A small image denoising autoencoder, trained from scratch: 203450 training examples.
Rows from block 0 of the decoder of a small image denoising autoencoder, named by matrix and row number. Rows with one number belong to one channel. Each number is 128 + 32 x the weight over its row's rms, rounded and kept within 0 to 255. All counts start at 0. After the name is the row's rms in percent of the matrix's.
After each channel's rows are labels from the 100 images, of 14976, where the channel reaches its highest value: "patch colour" is the nearest of a few named colours to the mean colour under the peak. Only what is clearly more common there than usual is listed. The data: regions of photos with short descriptions (Visual Genome). In brackets: how many of the 100.
# convs1: 3x3 conv (decoder.mid.0.convs.1.weight, 96x96x3x3, each kernel summed), inputs 0-95
# convs2: expand pointwise conv (decoder.mid.0.convs.2.weight, 192x96x1x1, transposed), outputs 0-95

convs1.60 162 [123 144 135 103 136 134 102 113 102  71  72  74 169  71  85 150 183  88 173  80  92 121 102 126  81 121 121 125 119 138 105 127 165 142 123  58  87 148 160  87 103  50 172  54 151  90  91 101  66  93 104 104 123 138  72  86 133  79 123 141 132 111 110 156 141 141 168 146  77 109 103  78  98  99 117 160 123 112 129 164  99 135 110 101 116 148 169 115 119 143 145 126  82 113 122 112]
convs2.60 114 [132 163 169 128 179  49 176 181  73 172  94 158 149 137  62 149 134 152  97  81 134 118  94 117 101 137 148 135  87 105 138  75 138 163 104 178  91 162 101  84 128  82 113 137  97 103 151  65 142 116 163 164 147 106  91 144 140  93 157 133 154  74 133 102 176 152  89 119 100 162 138 198 116 145 206 131 183 151 145  80 139 105 126  90 151 131  59 163 159 154 107 134  77 186 150 147]
patch colour: black (42)

convs1.51 087 [153 181 131 155 147 141 129 134 137 127 133 119 127 146 105  76 106 120  88 150 149  94 161 133 110 115 132 112 113 107 129 138 162  68 123 224 122  90 128 129 142 153 105 140  76 136 162 113  77  97 147 155 150 117 141  66 137  97 114 172 138 122  89 129  99 197 115  65 101 187 129 127 124 157 141 121  77 112 116 123 179 179 125  76 226 117 155  44 129 144 157 109 158 123  91 153]
convs2.51 093 [113  82 137 113 160 124 105 177  80 137 144 126 140 170  90 127 117  79 107 104 122 122  95  93  90 135 107 159 141 170  93 122 141 130  83  91 137 182 139 158 102 216 160 116 148  78 134 161 130 111 184 169 130 166 119  75 180 121 132 111  89 141  76 149 204  62 118 104 200 102 181 100 142 126 164 140 133 121 173 128 151 153 101 115 107 122  51 116 107 160 144 129 130 139 168 120]
patch colour: white (31)

convs1.63 096 [115 172  93 118 133 106 166 167 123 105 125 135 142 139 139  40 167  89  48 131  72  91 129  83  97 116 124  98 124 163  99 158  83 126  68 128 142 104 105 154 152 144 110 135  75 134 127  90  80 169 141 119  94 132 177 104 157 108 139 118 105 105 122 131  93 215  37 113  87 153 149 148 182 118 110  90 123 135 122  98 155 136 120 107 152 171 116  93 164 107 128  81 104 149 136  94]
convs2.63 108 [ 98 161 118 179 147 126  93 117  80 199 151 113 141 149 123 177 158 113 108  99 172  67 117  88 182 113 137 158 195 134 140  96  99  79 139 112 134  98 105  80 107 168 111 173  59  83 112 169 162 119 161 112 179 104  75 143 202  94 111 169 121 150 102 103 127  79 132 144 132 133  92 100 123 132 128 147  83 118 102 124 136 128 136 141 141  79 135 156 120 139  97 122 108 131 147  99]
patch colour: brown (60)

convs1.30 110 [ 57 146 105 122 159 121  94 122 115 144 175 164  88 108 140 131 145 105  73 110 175  95 150 187 105 102 144 105  99  93 109 106 151 127 139  59  97 108 127 135 142 111 154 127 108  96 193 144 102  91 130 106 130 132 103  85 130  56 124 158 176  92 120 132  86 187 127  99 134 152  91  74 125 101 101  98  90 134 129 147 114 137  85 108 243 129 126 132 133 176  88 130  90 140  86 155]
convs2.30 136 [165 109 144 141  96  43 141 104 111 121 145 146 136 132 115 161  78 147 137 119  76 181 118 104 129 136  90 126  86 146 173 156 180 203  70 135 158 154 145 207 111 201 159 129 180  86  87 121 127 117 199 153 101 128 108 130 114 141 102 137 186 152 124 140  97 119 148 122 140 152 129 118 118 136 114  92 136 174 174 127 150 132  83 121  71 119 126  98 138 181 168 143  96  78 130 153]
patch colour: white (55)

convs1.6 092 [101 123  76 108 141 160  86  99 179 184 168 101 121 115  92 120 147 158 135 139 185 178 118  87 107 189  94 164 134 145 112 118  83 115 116  93 128 191 100 138 109  77 110 146 139 167 158 110 131 131  62 140 107 121 105  88 111 163 135 140 136 134 182  98 130 107  90 165 148 161 120 159 104 142  81 139  59 192  92 140 176 112 113 190 144 115 132 151 113  76  67 166 126 115 157 163]
convs2.6 105 [116 187 138 136 161 151 126 113 128 119 129  54 118 134 130 116 126 170 144 104 132 179 110 116 173  54  71 190  98 173  74  97 107 177 143 146 125 111 118 142 133  94 145 191 101 139 108  80 156 110 102 112 174  38 102 128 167  50 111 159 209 125 126  73 149 158 107 118 135  84 117 119 138 139  74 133 125 157 123 150 123 152 114 182 117 101 126 154 129 129 159 106  94 156 105 105]
patch colour: black (28)

convs1.67 084 [183 161 169 139 114 133 174 148 157 162 106 171 141 173 124 149 124 110 164 124 154 118 139  82 169 136 129 133 144 149 119 133 183 134 151 119 168 137 131 159 140 157 153 160 182 152 134 148 125 186  85 116 174 127 170 187  84 174 134 112  77 172 124 117 138 112 180  91 109  99 151 126 162 139 144 162 133  87 133  62 150 176 142  49 149  98 135 169 100 133 218  86 140 168  93 136]
convs2.67 106 [ 50 219 111 106 103 141 165 139 156 163 141  72 164 134 108 144 121 137  94  86 157 199  88 146 120 132 181 175 155 130 151 101 113 143 107 122 117 126 129 134 160 116 143 129 134 151 186 135 162  45 143 106 125 112 169 109 208  90 102 122  83  98 121 147 201  77 106 160 100 104 134 168 127 145 151 149 119  93 134 156  83 127  75 137 124  71  73 163 102 154 144 135 148 131 136 103]
patch colour: black (39)

convs1.56 180 [ 92  80 143 124 141 118 118 112 134 104  29  84  99 116 101 125 169 116 152 110 113  83  71  92  81 153 102 139 103 112 146  80  86 115 113 143  91 138 154 134 118  91 149  84 118  91 137  75 101 103 115  85 108 116 115 125 132 150 123  74 156 105 128 166 155  94  82 101  82  91 109  94 112 108 103 156  99 152  50 131 171 142 102  59  93 180 136 151 137 179 141 102  83 114  83  97]
convs2.56 101 [142 155 155 125 155  96 140 180 143 147 132 123 140  95  99 158 157  80 119  56 137 113  56 135 111 158 108 163 137 122 115 109  84  89 137 118  96 161 109 133 106 113 161 168 126 116 108  87 134 154 141 115 121 108 170  85 166 162 108 131 122 128 170 193  90 114 163 120 129 153  78 175 127 153 155 161 107 124 149 101 130  92  84  46  82  79 121 179 174 143 122 174 101  79 141  83]
patch colour: black (42)

convs1.74 073 [ 98 147 125 131 141 119 171 115  88 137 105 143 133 110 109  99 156 160  48 133  88 154 143 114  97 128 138 121  76  89 139 185 135  91 107 117 142 103 139 150 106 132  48 145  43 111 155 117 135  92 160 140 130  73 216 111 153  92 103 160 173 142  89 147 141 161  90 120 170 165 154 142  95 114 155 143  60 122  92  75 117 173  72 176 139 128 154 123 186 148 141 123 157 119 123 123]
convs2.74 087 [152 141 171 106 145 181 156 129  96 210 143 127 134 155 134  64 121 144 115 146  66 157 132 122 126 150 135 122 103 155  96  71 140 154  85  79 145 150 153 122  83 144 164 212 137  89 141  51  98  82 111 167 150 171 122 125  98 127 142 165 139 156 157 149 100  82 142 141  81  54 117  94 143 143 109 136  64 150 159 148 149 142 113 140 133  90 186 107 160 185 124 115  89 162 101 117]
patch colour: white (30)