python train.py --downsampling_factor=8 --encoder_norm="batchnorm" --latent_channels=16 --decoder_norm="layernorm" --residual_init="zero_last" --optimizer="muon" --decay_fraction=0.4 --warmup_steps=90 --weight_decay=0.02
Rows from block 4 of the decoder, named by matrix and row number. Each number is 128 + 24 x the weight over its row's rms, rounded and kept within 0 to 255. All counts start at 0. Numbers have three digits each. After the name is the row's rms in percent of the matrix's.
# convs0: reduce pointwise conv (decoder.decb.1.0.convs.0.weight, 48x96x1x1), inputs 0-95
convs0.0 105:139106137120124128166088179115147141122167127176154109136115144134135140075123134102101130135120123152122138105114151152144147106097117115149139116153063105087147113114167114142134103112123156101153136126129116128083144145137147159132147172114135165192131119105164106116129116170177102127
convs0.1 104:141140113146108086151149143138133167122130147122132101174112148144137114116099115055122088132165073124122121150123138110129146111173126132161141167116134139133136181153129115134118116131152132109110124134101086142093184078147145143142136153110159142172096177146120121104135132123118113157
convs0.2 105:097116122158133133117105119114112146108149168121137144178123153111159107087137091170132103094130147108093118171147150110177124151158094154144113116133162110115125136174139128091132114103137143125089126139112124137157171160110158131140125124165156101149137129188157069148135116110120145129
convs0.3 099:093130098084173079096115129128133109098158116161126142145127139117119118122128100101128102184150176149151091140123077135116119105179117116118126167142109139123130119119092123106155118115151134116100129113090104135073155064118141121138131120166141148128118106129125142121076118141157117133
convs0.4 113:096178132146172121154162111155135139142134096121148148162083141138108133173152115108159116136137111149158159114127062124153120116145161134146124105136100102127167105148070154140127152114137119152144154138123153133132142110137115113159123109124065107103126149138127124165135085126133105177
convs0.5 102:109145102132107123129148155177143133126119157121153171178124139122146119121102128082122080128126117121074126131137153113113130155164117142137126158120157115182130182155155127115135125128146124139095140142104100134102153112161126123129140116127172112157089134030128095132120133121129139128
convs0.6 096:131121146111108119080057107146089132085103137112117126115115166148110103125139113125144170120170099165127128122084101135114114158134093088115126097118089105104120167143129167112134174121158101108118108083114119152120122115125132112132104087109130151132146149127125133112101094126098087155
convs0.7 105:148143115126116141117112145135152125125117143139133167147120132140144102144128163172153115126163137105132153158137129117133102135104142132124156156124131145137146169147156116155106151151113112132090157140131135127107149122145103127133136142105096128110162125000124156121122149148122144134
convs0.8 093:140096109106103064110162115104105121165109122102107139117135117100100097108090096120103128153199129075107117128132148097110154109109156125111110133122172166129093138121127118109131097147111132129131116121114155124099129095098147141102132129154136116157131139158097136078174140104113113090
convs0.9 105:122106173151148180092143138131153163143133141078142146139150110135109082123123147162139109078168113131156160109160158105105121143116157147136148096173131131114106106156116132154149136146144154119131129114121155142183125103148134124111134120157118155137103167167126129144159095162096171124
convs0.10 085:147154105093141106117122118092102125125144156174135091161175134130162149115163132124128101150109123158109134184134119139167096130121118152124177132143096175135157127127107137144145162158110126116124130156138127151150067129108150151176168127122154124144128137081118140125082137154143152149
convs0.11 104:117130126132126171132101085141092112135127135129117173119125100142119168147107151158149130097188139112151107118153151141121130129069115149132105111131168101139068141143176112193105126139100112136089119112172127109132125117180110132124121085131132096135154125154142108115146150129145138113
convs0.12 097:139142142136146088149143162124141130120068128137127112119128130132093100082132076116112105152081122122095115133154122123094154144158137117135074150098123172121160114114095146127129128096149174124159164103118110154085151123093120119139129120141132154112109139146051126155107138116120102123
convs0.13 098:144141118105147163149157109076128091136146117127105106133153125144132157179121104158137162120103153138113157144156111171124114133085124131137106099130103145157116093129157139122123103104144118137132131119161147118172090167110144150121132046125138107075146148069146109136121127147141124122
convs0.14 094:170117119116120116148161128126136085151124091159127154087148124144151155115151136150082128170043157120142113104132129173131134123085111112135121145112106149120165094105144096133122111120117138123169137140136136143131080131098115110124139161115088178103124093151124168116132157147125126113
convs0.15 095:115121119123137111101145136155106124119128091134108147121149138132144137148158139113123116158154176093164097080106128127122111128136164100102158113094097118079130122087131122103132088134161119126176070142124176124129072130160162140154132138129159147106178133160133167134137135119132130091
convs0.16 094:121138158152122110174137112128111183181139129146102132097184148113125097138122147091133145111125105126120152142100092102091123148124116140133112090150137067082136108159123148155116086158123124120128117134123143104169130116129152148130127156158148111165116124160146073122155092124140128161
convs0.17 093:157114186135099206113113129143135125133145181168156135110166125099154135104107119107146111114146137122151128118155118114122099139088125151100131135129145156183110120130130104086084103119109111103098134117098103124166107110090177143137119135118150111089137149121138101126143115122159114100
convs0.18 101:143099102121145075114109143147128144115139143172145103152128119143152107087122129125095121099139123102178121114133153131150128122171097112118136157125164098138125187156118113096138100095089149122105103116115093134110159119153108111088143109165167137172147112078163096109110114126124140103
convs0.19 099:064154125131155129086106110126172121150140114127128099108147132126135112099128117144184098111105110091117116094137141110125136085115095152079141132145109150095126098091146131117149130139167125130138139137095104113049123129136130146104122117154147114114124104095157137111146139113094157180
convs0.20 087:111134131123139133129114130127117165138085124135097118157133097112072129141119143122115154137084111160137137133139097129037129153165152116128117135049115116111139124111091135160150137062107123134177155100109126119139146162134151150159130119097131106150132141137106103146138112143127136135
convs0.21 103:106104131138142148050141127103128130147184090132132113140130123136138118177155145083111129148106153124143117115112065121197105123158138118118112118161113108119131111135061119112127134136124115157128109145114143122138149133132093110125129124141078138076107130114167139097103113130131132098
convs0.22 081:105084137157128142108142129156150130119120126113157113125150154173153098175132141099132157121145130135128104113125115110141120146127167143162146124102169099133054153100125101136162131180113119106117132150103132066129122133088070125099143111161117104103123101131128125144130130176155145113
convs0.23 116:156120133146101101163124141128132131141074136144113156120114148141140143121079067132124174115133128141129110142132182145081183107128123100174130141173098119111128112133153128167130144131140135126135153136150116132141154140146110135109098157146120163201119146175112109110144091101129130139
convs0.24 093:144145127125141113149137146143126103102176127129126132151022141135081179140149108157144121166129152123122102140152149157124164142157127124134122159132133184150144148099143126122128152124157120114122125137133119148079126144115137123148121110106129152077158142130143177143112166105126111097
convs0.25 095:138120140163140121144135112143132142140186157088176147106126135134187106161110116129158144135143099125123152143117114126153169094122128151146103105146138123136119135119127128146123161116116125145123144091116154140143150140153130139110122123155113114132116137157000122147150129128118135145
convs0.26 093:165130100106149109186174110134100110138081113136166148103044123116124125146122104132091095147158141117131156155130072134150117153139185121168106134117145118147132127158109140158129115095092129148137123092133143157166154119127119118140134129121105131133115121143111148115141125134118096087
convs0.27 105:139135151145127106136144143140135148140139117018103134146145141158133121153130113116131122169190117126149106103138121128111164119136138093135128160107130162143157118127130134193163148148128153145139128137133144146090165162133145145122130124147124140091137160127168165113141132168151106150
convs0.28 100:128175143097142172144145085079133116107107140141116081154111129117170150157125160132100106111080150128124131132143097126127088080153155116107136104094122118134130142157162178122100098127122146116106158122146108131128145113104094118106106178067122110132119099098104108137146120124139145125
convs0.29 093:137157109112134139107111177115149086104126075160095116119149125140138140147158131162119120108133182119120171097163134150136123112128136116138145181123135101178128133117169113088122175116153126130091136140182101124118108144134108088132117120151084135134158100142140160134100153086130117121
convs0.30 084:076202073120130130139162115153136138129115097141085126155132153120120095166126151126128126138126087122154151126125143129077125127144113134149140128156152139164146162102129139122116114149100125161130117095116109111118149151092150116171161109136169119145153147124194150126148091135145103141
convs0.31 092:125092134151119134158118087094152121187111152155206124082089124124150119142149129134160133107094131126096151156129129159139098110139097148131142127154133137114134127150126149134166149109135141132163133147136169111146134185109141159108128123137126120195128115144127082156144126146091124142
convs0.32 110:159095114102095122088135160108110108146112167132149092118150114152145109128095120125104150139104130103101093109119120122121078147152127102102117156101132129078108100135151084143123132096137105080152086117132098124110152155067119138122084116130161171133115116120122135096107128106173136119
convs0.33 106:116121118129137075143155097118118126134116116007150088099161134137194125115108144150115152099104111125092149140113107127132144128124134129108124135120160120138111185117119123132109128129120105131126133123094153104155114112098139143126120102155136112144130135120177099101126142105123120089
convs0.34 106:159129111151107120143145118150118152124126107116124108118135149136145168070143133163142172124124124157165151148111142136138134084138147114094136121127065159120146109131068123100113132148144114106140130167134183125136116073150139132134137121114101143144146102186115181112107149127144091158
convs0.35 099:137146139165113074136095168133151108122120136166127138131122126138075166150129058149128174175153138123118092108118189130137145114142112135135116137169130126150120151126154143098137151153118132134123102130147112158073138140154131119120132142087158138125152103144079137125129161145118097099
convs0.36 102:113122131137130174118128108141142107165126108133127181115108109136095149162110136128131134146050116112143137125126114109145109112062117131148131104134138120136086109106133122152148141142117120169119125126151122093172101224133087121138123132116095128096123140171120154147118116106117150115
convs0.37 108:135142109076090151111116110156078135125154105151076109162154104133108132104121093110187128112107147113137109101128168155110114168150153105150151131130080087125124121118114129133101115137104107097145122148153111184125105127176120133152111145105111144118150119125162091146134112132157116101
convs0.38 087:164083146105187106120097123098134090109109125135101133128131102105122134133131157148132169156132110116104131169138127125143095098109130109097103137117180155067136105128118094090071118127145106115117105146124114108169133106119153114116138101100099109169139155129103170102123123102111129108
convs0.39 099:076127124115125160092092116117114138155122122113130154143113114112130100186135141122119155101100184127165093167136118137130142120104096146130140148114112100144133111083152122139130160129098158118150114100122089100114132152168103127124102171162119139114115097149139068157099084123139164127
convs0.40 093:138152137101113106143135137143134149122128116147100145126159125129000096092106146132138152131145156121157117117140187118164142141156121110118150122168123126152114149130133146116151128125163135154116113162151112150129112087138132099141150156118162151136115128142149133119140132124101111130
convs0.41 107:112160141101154132183111106169120104130137152125169108071132111092142147108131113139163114116176150138117147116136151138106151167097133142139140124132145110163167142118152176164133145121111129138139154107127109137112097108146107115128116126127138090121142079113153063147173143141160165126
convs0.42 113:143137174155150158105123112090122150119152123128157117144117126103158110129149166113085156099149105135140126088115065121132132126125146165114125106116138152087128115095081109118091106100125151133139095160097148118157107064108114105114120176130133100136117104135167136120120104102095154150
convs0.43 115:193109123102106133097147124138115107086158096128077102112158124115155127085118131128131068125106106135115137131122131142182127171147146136089104135167133177138117131122103124107127130120127118158142122129110120135145118101113133127116123121114151112118083137123167192104107187123102098120
convs0.44 111:107152136163131141166127159144155126117082099126132118088097155138131159148153126123131094114062083163108163145145122113130145140087126153155144092098143111152159107148129151166141141141119155155101170127150145098150118126115125104132152125094099098118107130096100135145109149161156166154
convs0.45 099:135159142158139119116143151154132163130157136091138115135088129110057145140162173127120130155131118134127122110131093131140146123149150159123114092115148144151140150116107125110109121137138103163134118083120144143095105120131145137141139118125163110085126129120028168148166165112099102129
convs0.46 088:111030132118113147090112178080140107127120145130123117102126103139136142163118175141103136130126112154115122110103112118142139099092099110111119093109142118149131133131124122089159129164127122127107110126147154086150093131120070139070139140112081118129136131125129122103104140145121164114
convs0.47 112:138103144147056180144100129101133146121100125142068132123160129127115137078137139130110113070107099127112125119119191109107104126077086110135144106110102129119113107138163128135130115152134137119149123143151129100138129185152132128114106128057124139124119130137128123132116137135080118126