A small image denoising autoencoder, trained from scratch: decoder norm layernorm, decoder widths [48, 96, 192, 192].
Rows from block 8 of the encoder of a small image denoising autoencoder, named by matrix and row number. Rows with one number belong to one channel. Each number is 500 + 40 x the weight over its row's rms, rounded and kept within 0 to 999. All counts start at 0. Numbers have three digits each.
Before each channel's rows are labels from the 100 images, of 14976, where the channel reaches its highest value: "patch colour" is the nearest of a few named colours to the mean colour under the peak; "peak at" is the part of the image that holds the peak. Only what is clearly more common there than usual is listed. The data: regions of photos with short descriptions (Visual Genome).
# convs1: 3x3 conv (encoder.blocks.8.convs.1.weight, 144x144x3x3, each kernel summed), inputs 0-143
# convs2: expand pointwise conv (encoder.blocks.8.convs.2.weight, 576x144x1x1, transposed), outputs 0-287

patch colour: white
peak at: top right
convs1.48:522540508555493490487455516488535537567443459469546455535505599483513424504539470523507463502456498576522561554483535509472488470542464520557514529478592473518539474557573508516502493455483503564516485490545478599618568453546552500478534496530516593541526522501519456532470456444498528460457565564492566549483528470499442518554461555494548524554507465470451489472504490520494506506468500535540533525501485553533530521548575508469563
convs2.48:413504416531546501382478492464503478489472508525520500512565476559480473523554525462528474523487489515535548468505504562520509530492524461526486494497477480544500487545556531465467463491535522523500469498465496507552519539515458506509475500470458630549497442520540519472517439504434514488460467497531520428535469442430436449435512538495517533499491477536482530535443521527439506441480505449499568457533499531512457513507520504520459480508448455505470455428470478547453528486522530479430491462512472497547540498468496424480462527462450437562490490490601524507435480468544512572532547469541603518472449539515460525459537452507535451576524516489518482528535492575519531536550499436469513461498498530551505487611482535502480507493475486581498578482486580487529469515533502436488457410564521471480523517574455508480474574549500417481478510477538532507454453471429470553

patch colour: white
peak at: top right
convs1.1:468505457490497451513473565624575455520542540451561440522484490559483532471557452494500532469517587511454524524519530442525443450537521538506530462430555482553514541540467506470452466473505504542499503535501508489456463553384495564522476438585542517438498516521461547531505489447454493525503479497500526536487561507517506505443553494478542536546452527473477448455565507538497515557546544546512486526487563570476541479568474475480449
convs2.1:480477517446544496544484504486421491449563497502505506457538390570503540453471531477507482525495519549487473497423518485498499487534570520481465497552562485537509536501553510542509472533471505486553482411396403545446588490544452543531528542507494573464428512484511493461509582489485506515540523505527444563534489495568495518460477510520471469467511478538524530498526538500493592533484408593458465443491566481449557564497503523511516461489462564503494457458494567498541472551481486411494543526469490494506417535477501494518454533554488526467541536477449453460472415567490548491537442488462466474506460495570580466480481516486482519617502457511529535504498525541431468513542555555545525511503436494496569370498505447477462498483501482416474505557523575543527461442451568503574461435511535534479498438509544542573546433536541485459560489517477475545535490581522454562

patch colour: white
peak at: top right
convs1.127:514545537523432547490537516564510511517464480503540489487532483450517451519575429526464465501484460528509498534534499504567541484458421526479519536526502558519574510522439479520502499550542456472563484507450471444521537474601415507507489552578509548543491495465557477556494490451445517473474491529510468516519563524496430491452454429580544475463524513502500476468471528601557553526519412521612520512555535478470535464538501499524496
convs2.127:479471557499463475460406492518508488483466518481482516497535596533540451439446536484513438528521531510453496555529534428456510460486560450493489520490502503460476473468490503461488509484482503528503425450471521483515462550504525449508524526466473420469527577475502506537607481554507497487498455485482448452525486487462462504451484538479515522516490569501545446521576520491407556390557486428548464521497462544482462451538622522569506491480484491514521472534477519495498497517512490519516441460517470422425440558503515446547570477498598569518562510462487534449526525519463544570471515537480450508468473495402476538498505524505514476543560479562490520508437530575529586411504502516540530472463489466549460444458533511540552539532510493432456483471533460488534458503553533467485494508482506528510504529500490466567502513508533467457509495422493384479461522478487543485

patch colour: black
peak at: bottom right
convs1.141:533511539561530499500452487527495473588466594458517507532488569473458470480484479519552481454457495540489457495516531475499587513551507546481523485470511522513441499478474476539474430556504525498552503466429449466538503547514491445499504534518532546448552451457501460477534485536416539527526481486479502534591455510477430505501547412515518556454497530553489462528500498564570562507535518473573520575491509512505495592587535424536427
convs2.141:392455509512407550486499476497514529506517519505499480545536487547532509503472500511464462508501433471494490528506515509488538507534552567491421543491434490517474478506547516477415594508439486523480461587528482495503549528470559548499540544459495444507469454477513534563535444478476571538426478417471465557524527518512471471465450494492551515481576518480531537507589416499511494524565486470512502463490448590482540466517512589597508476495574454414493434461524474491530457551494524570457443486492529608484508558495426507486517568497554559421499508475468525507534484481462413490494502542494463515550522519578522489515548586457490527531451436486467507527528460517512472444482487561440498480479449516526513486558508492479566481488487490488546514575447461491459498499492485540560445485509536459525455552493444506488559446499551496417475539505579519486454506442502531519

patch colour: white
peak at: top right
convs1.132:567487478471499513506540594495498569573557474539533551541551534473579472575525458536447520502554499466536503488490456519478490467505401559512549591535455490526552511540475481541586458533491517515526457440484545453532567450583494513509518551487487500542538485476522529573487461534463490517541501567443536511493533444525465526522458518576482507548509497566517464567413524528553504510555511482538485524521502477569463473478548483511529
convs2.132:588544511530517456485486509493550486468467560567529539488546499502571473528572504473496473451542516475492487505561531469511539475545433520436521550521538495507424499501464531535480490568533533496547469496470496485458503496494494507421507469519542492511457408433476440432525490522508462518456470505507468499469543518426493501488508480476507465496506486464501515558465514514484570527456515454481508438448481491528533519484498489440436535484560467572519580500505501529485565550517456451502447538485556466513494490506534502533516528487542523519439516447527522591511517499515462500506488397466496509466525517409526493493483473537445596541579481543507447453456510521465460430495522503449487587507468438539460511509473418530519533536562458484484491568462514479515460585442470524513543514505526509494495486534537482468442596452587542430490497446479506476503526512537555457

patch colour: black
peak at: middle right
convs1.21:535516467569442503514517517517426450545522540511501446503506565516451503522537475505520533496507515431551401476513521567521525494508444495486448438601537467549405526463470537511490450523523522480484472480444511498495572468440476507479426491520492497443546459452541466498504564579476492495517541483452525484483553522495476475594486454459430490552469443491559485509454544459564550464505418512550504581445501468557523518516522441505509
convs2.21:481496464471481549490482407461610519480549472531531445558551521494517547498508499461457543460566516467475525490503520485381495598512535498502437470505447503533466491523537499534493490468499478521492472506524585463525455519563475502504495498488420504514541542499528535525521480472448505535523527456507536566517487501502484501482522498513461491569504471486520472503446428536442547522580471480518509552484502487532549497542542523441454511510449447533450531540515475499552485500527546534514471452464534517489542503496488404514554494469515573508447520511508512519517406447507490511516490488583589509473510531524560518480523503495505380453519529459513479556522458502462475448449450526471523501484529539399457543530546477542496572523536538492510513430533506520498505498538403519500411493517507535479513515463505442514468508492524527484478536507504528526545495490541535446

patch colour: white
peak at: top right
convs1.68:478441477560537495577498554530555520478549563527539535512569550474445539445469486509494495471507560465484491498445468547542497552478457528490486537524523451527473595583503474437531451549549525495536459494491524504518490513452575508503563481551532555470391471501487468488506469545510505513434515528447517512552488467474519490550501546564529537464438513513474514467535543521546522510476524544442498439542549439433449542585429520568474
convs2.68:536468464497502508516410477446538489467558518535504425431477575566452545535483489515513462477474456477508456476494465482455510425479533519509545450436484491579484517453498525450440539535534519539544462507503408487576428487485401525411509490471500455593467539419519526527450531548462449478537471465497555413470504482478458431449534514531541509497471491465492530498521509471483457457524432499485509511499437448570460480567541476491430438459496385488517512508524530474457426536529410532523455515487464480535482440509473422473463457460469497565477457479469526477428549457535522561540495428503427495432469483432537516458491484467507487466528427515463515456433515443481555533478464462517502477460496607489458508493529542483439521435508511563483486493486459499439470498512510526473523483495493493498445460525495530462511456441470489543486541506492489495541486498494446545

patch colour: pink
peak at: top right
convs1.85:478506446451529493438447497499552437481492482417448511445510496459435478455470472440474486460476481451441464456474508512518453530478504531502503451524515456493566507458424468451539506454498546528510478507484456470436500493407500552481469477533475496495429470430476477531509480442541457478510407492424518444558621446520499471541464455401480537481487563526447505518555528462422471517461518508517508535512511479453480472484425490488548
convs2.85:419532470495551541475519543529477528542464505498500511549486508455584503452523512524506462439442490535498532515483510345535500489518493442496539596558524504520514491501533500511517488530498478526502473488512489453488553499508437420492520510572485464486524449495508467567488482465436421506506531502480487484483542492514566479529539490555471498499504502440542536580565503448538505556520532526463472503471483464493439505524452407524537553405484549521587496510496553500536508513638488506457484446550468495557455486504533509503510532506513476463491485533502502539479577500497478534530571509456482492443535474461487481478428486508547484490495591549514458570570533496456497516493590547530533412526466490473482482476522471484502522512507503506516522547586520515464560521498519466507509484436496540463474496505513417540482532514517496565469475537567514484469524506486516454

patch colour: white
peak at: top right
convs1.142:464381462494583493557550598482526547468488538535533457548517585487499466534494501500443460449517484436505493528541460530487524438457459486476515620550497501534489523541543449533478446547504523564558477527446576481477551497522487613467491447484452447508500504434528553537501486523486500551481515562452444521505535496472530477506429476469501491463459524521534510450530508530532436462530477551534481497494569479524518521528486440495523
convs2.142:486453566435528486535503567582539426507498496494516488450530513436556465572446456532495522477589466472487574438465477470471472447494543528478498503576496491474559497506455455506493469562441538528535520490534516429520469450465503473516488521526569519536529466468530453459493437494454518552433577471467507494531530532452510480451510421510554541534464464543484468590522523482525477595509505518498526505481498438473518502560499506567520577535488514565480560443511489541432471467491442466498488522530500488497468484476542489532455430472491501490500504476561469466499499448481588431561510430514519471448493464454506506497481435535455562433481438504548506515506488534519494473488487541500496503559556490495576564486574579460483505544543526491476453515491481565498520527395482457431391453473465453486501469513481463528466466473585553516533507455494462540499511472511532477

patch colour: white
peak at: top centre
convs1.36:462540478474478619453497514569522504517523476493516574512459497531474500482472533512473534509479535524508524540532473573455587436547431524503460502477549557501498502546422492508497516586544527489516532490477472534461471498412506486493521447453482564468492459495491477455453460431494495493512536519488534512577528459608448430517379518435544488492548536492479572545573514501496536480503536521436595540485491494546504471514496481504514
convs2.36:523496549478526523482494505532552446445440615561494535478470532471510473517467533471492497507522493507513562438556561510528510538472472468505512523461553478499474542485505480504486510529447534492421400544484550475498362584459493486492469512483514490452537525425470488489533454488455529529551501552524548532539486466518549512517495592529482541523477420512507514548463454480522502511440488436498505449539530482506452492460517524549452489512488516505547533465508492518458435459494543486491548510523607532533424487545576499546477519497502508403474502536494448512453474405563506475475501539495440499510506501451486493505509447534501479562539501544545466520488487535481534503436518466559483465475486526564442488532589468452440509447508509422559450509445555511523487464414415487462504409490497534487492419517452457526520511519537506499471469544441498535544540537396486473

patch colour: white
peak at: top left
convs1.29:504511466499496513468502494507483444475542495515502483448436497468500505535507495490465448444512458470533487522466527445428580424436491541416437536555547495523613459468448478490477454515469457553449444495438448522443536517508459517495489516490490539430509513469478494560438429492426495507527582566470487512501576461507451457511447432582535487463482521501485497512586506581528534474423449488468556504479520460545486488524473473477469
convs2.29:527470435476461520437523443513555512440514539540452535503514621521490466551415527445495499505511543540508525475516501483456503485501515521473472522488479466539478460510532522526506512419439469485523422535489471560550516487469476430523514512519515528503472542539511465540531495540448437524456487538523539490597532482464581549536538538574512505486437461409486540511525598481523556536578444535472445499482494582469519515516559514550502435449589473470459495501545493474472477507584473491455537501509452477494412482474487446500556506482464553468430500511460505515482479366501566469424620515547496472534508535437589441549476393491485516482464477555534435544467455508476490457492507462471473497449458456479554519504563444502457486488496521564472480526491476488491473459480424520512506531473456528471470500495540423502478567512496563468505482542507525467493476542514527463

patch colour: black
peak at: bottom right
convs1.33:508558556558453555564474412495478467540471521526536538534458494501504523443536484520510538499481501551511485486507532446571562492518555425552482513458525485437426538465522558516457494551501517454530505520528492518603479545521502426482584548483515502494509531543558461447518504540529531480640464504485477468483529463460465524516581462485492538493491553570544501524506525582526533559531523542536567489534489444495512554513555502548501
convs2.33:377468425521386427525537547472474548543502595540520499509608419444527495437488461488506487490455518484528473464458481490486472490504488572521536539492504505534466478511440557501568463505498502519430408516515490501466469545487481496469466475493462483426485516539449517520432426455489465579519418487527487508469489463541512504519438491526476537490498482555544536466468508507573555442504497394535478506493506513404487515539505471547483510403540501532513522473459483477463539486503529463410477509507509511544535493526506491502568565512511484531479439497519497558506530509592515533502483532503471421517490509510488541524501559544529561482442538508511500508544539492457553576480420460456470520503483548523466441520476571470494438485477521496529491485509499537430552490556575489438474481567529500500467524539527485499506513504557511506484486491506557553457478489487479511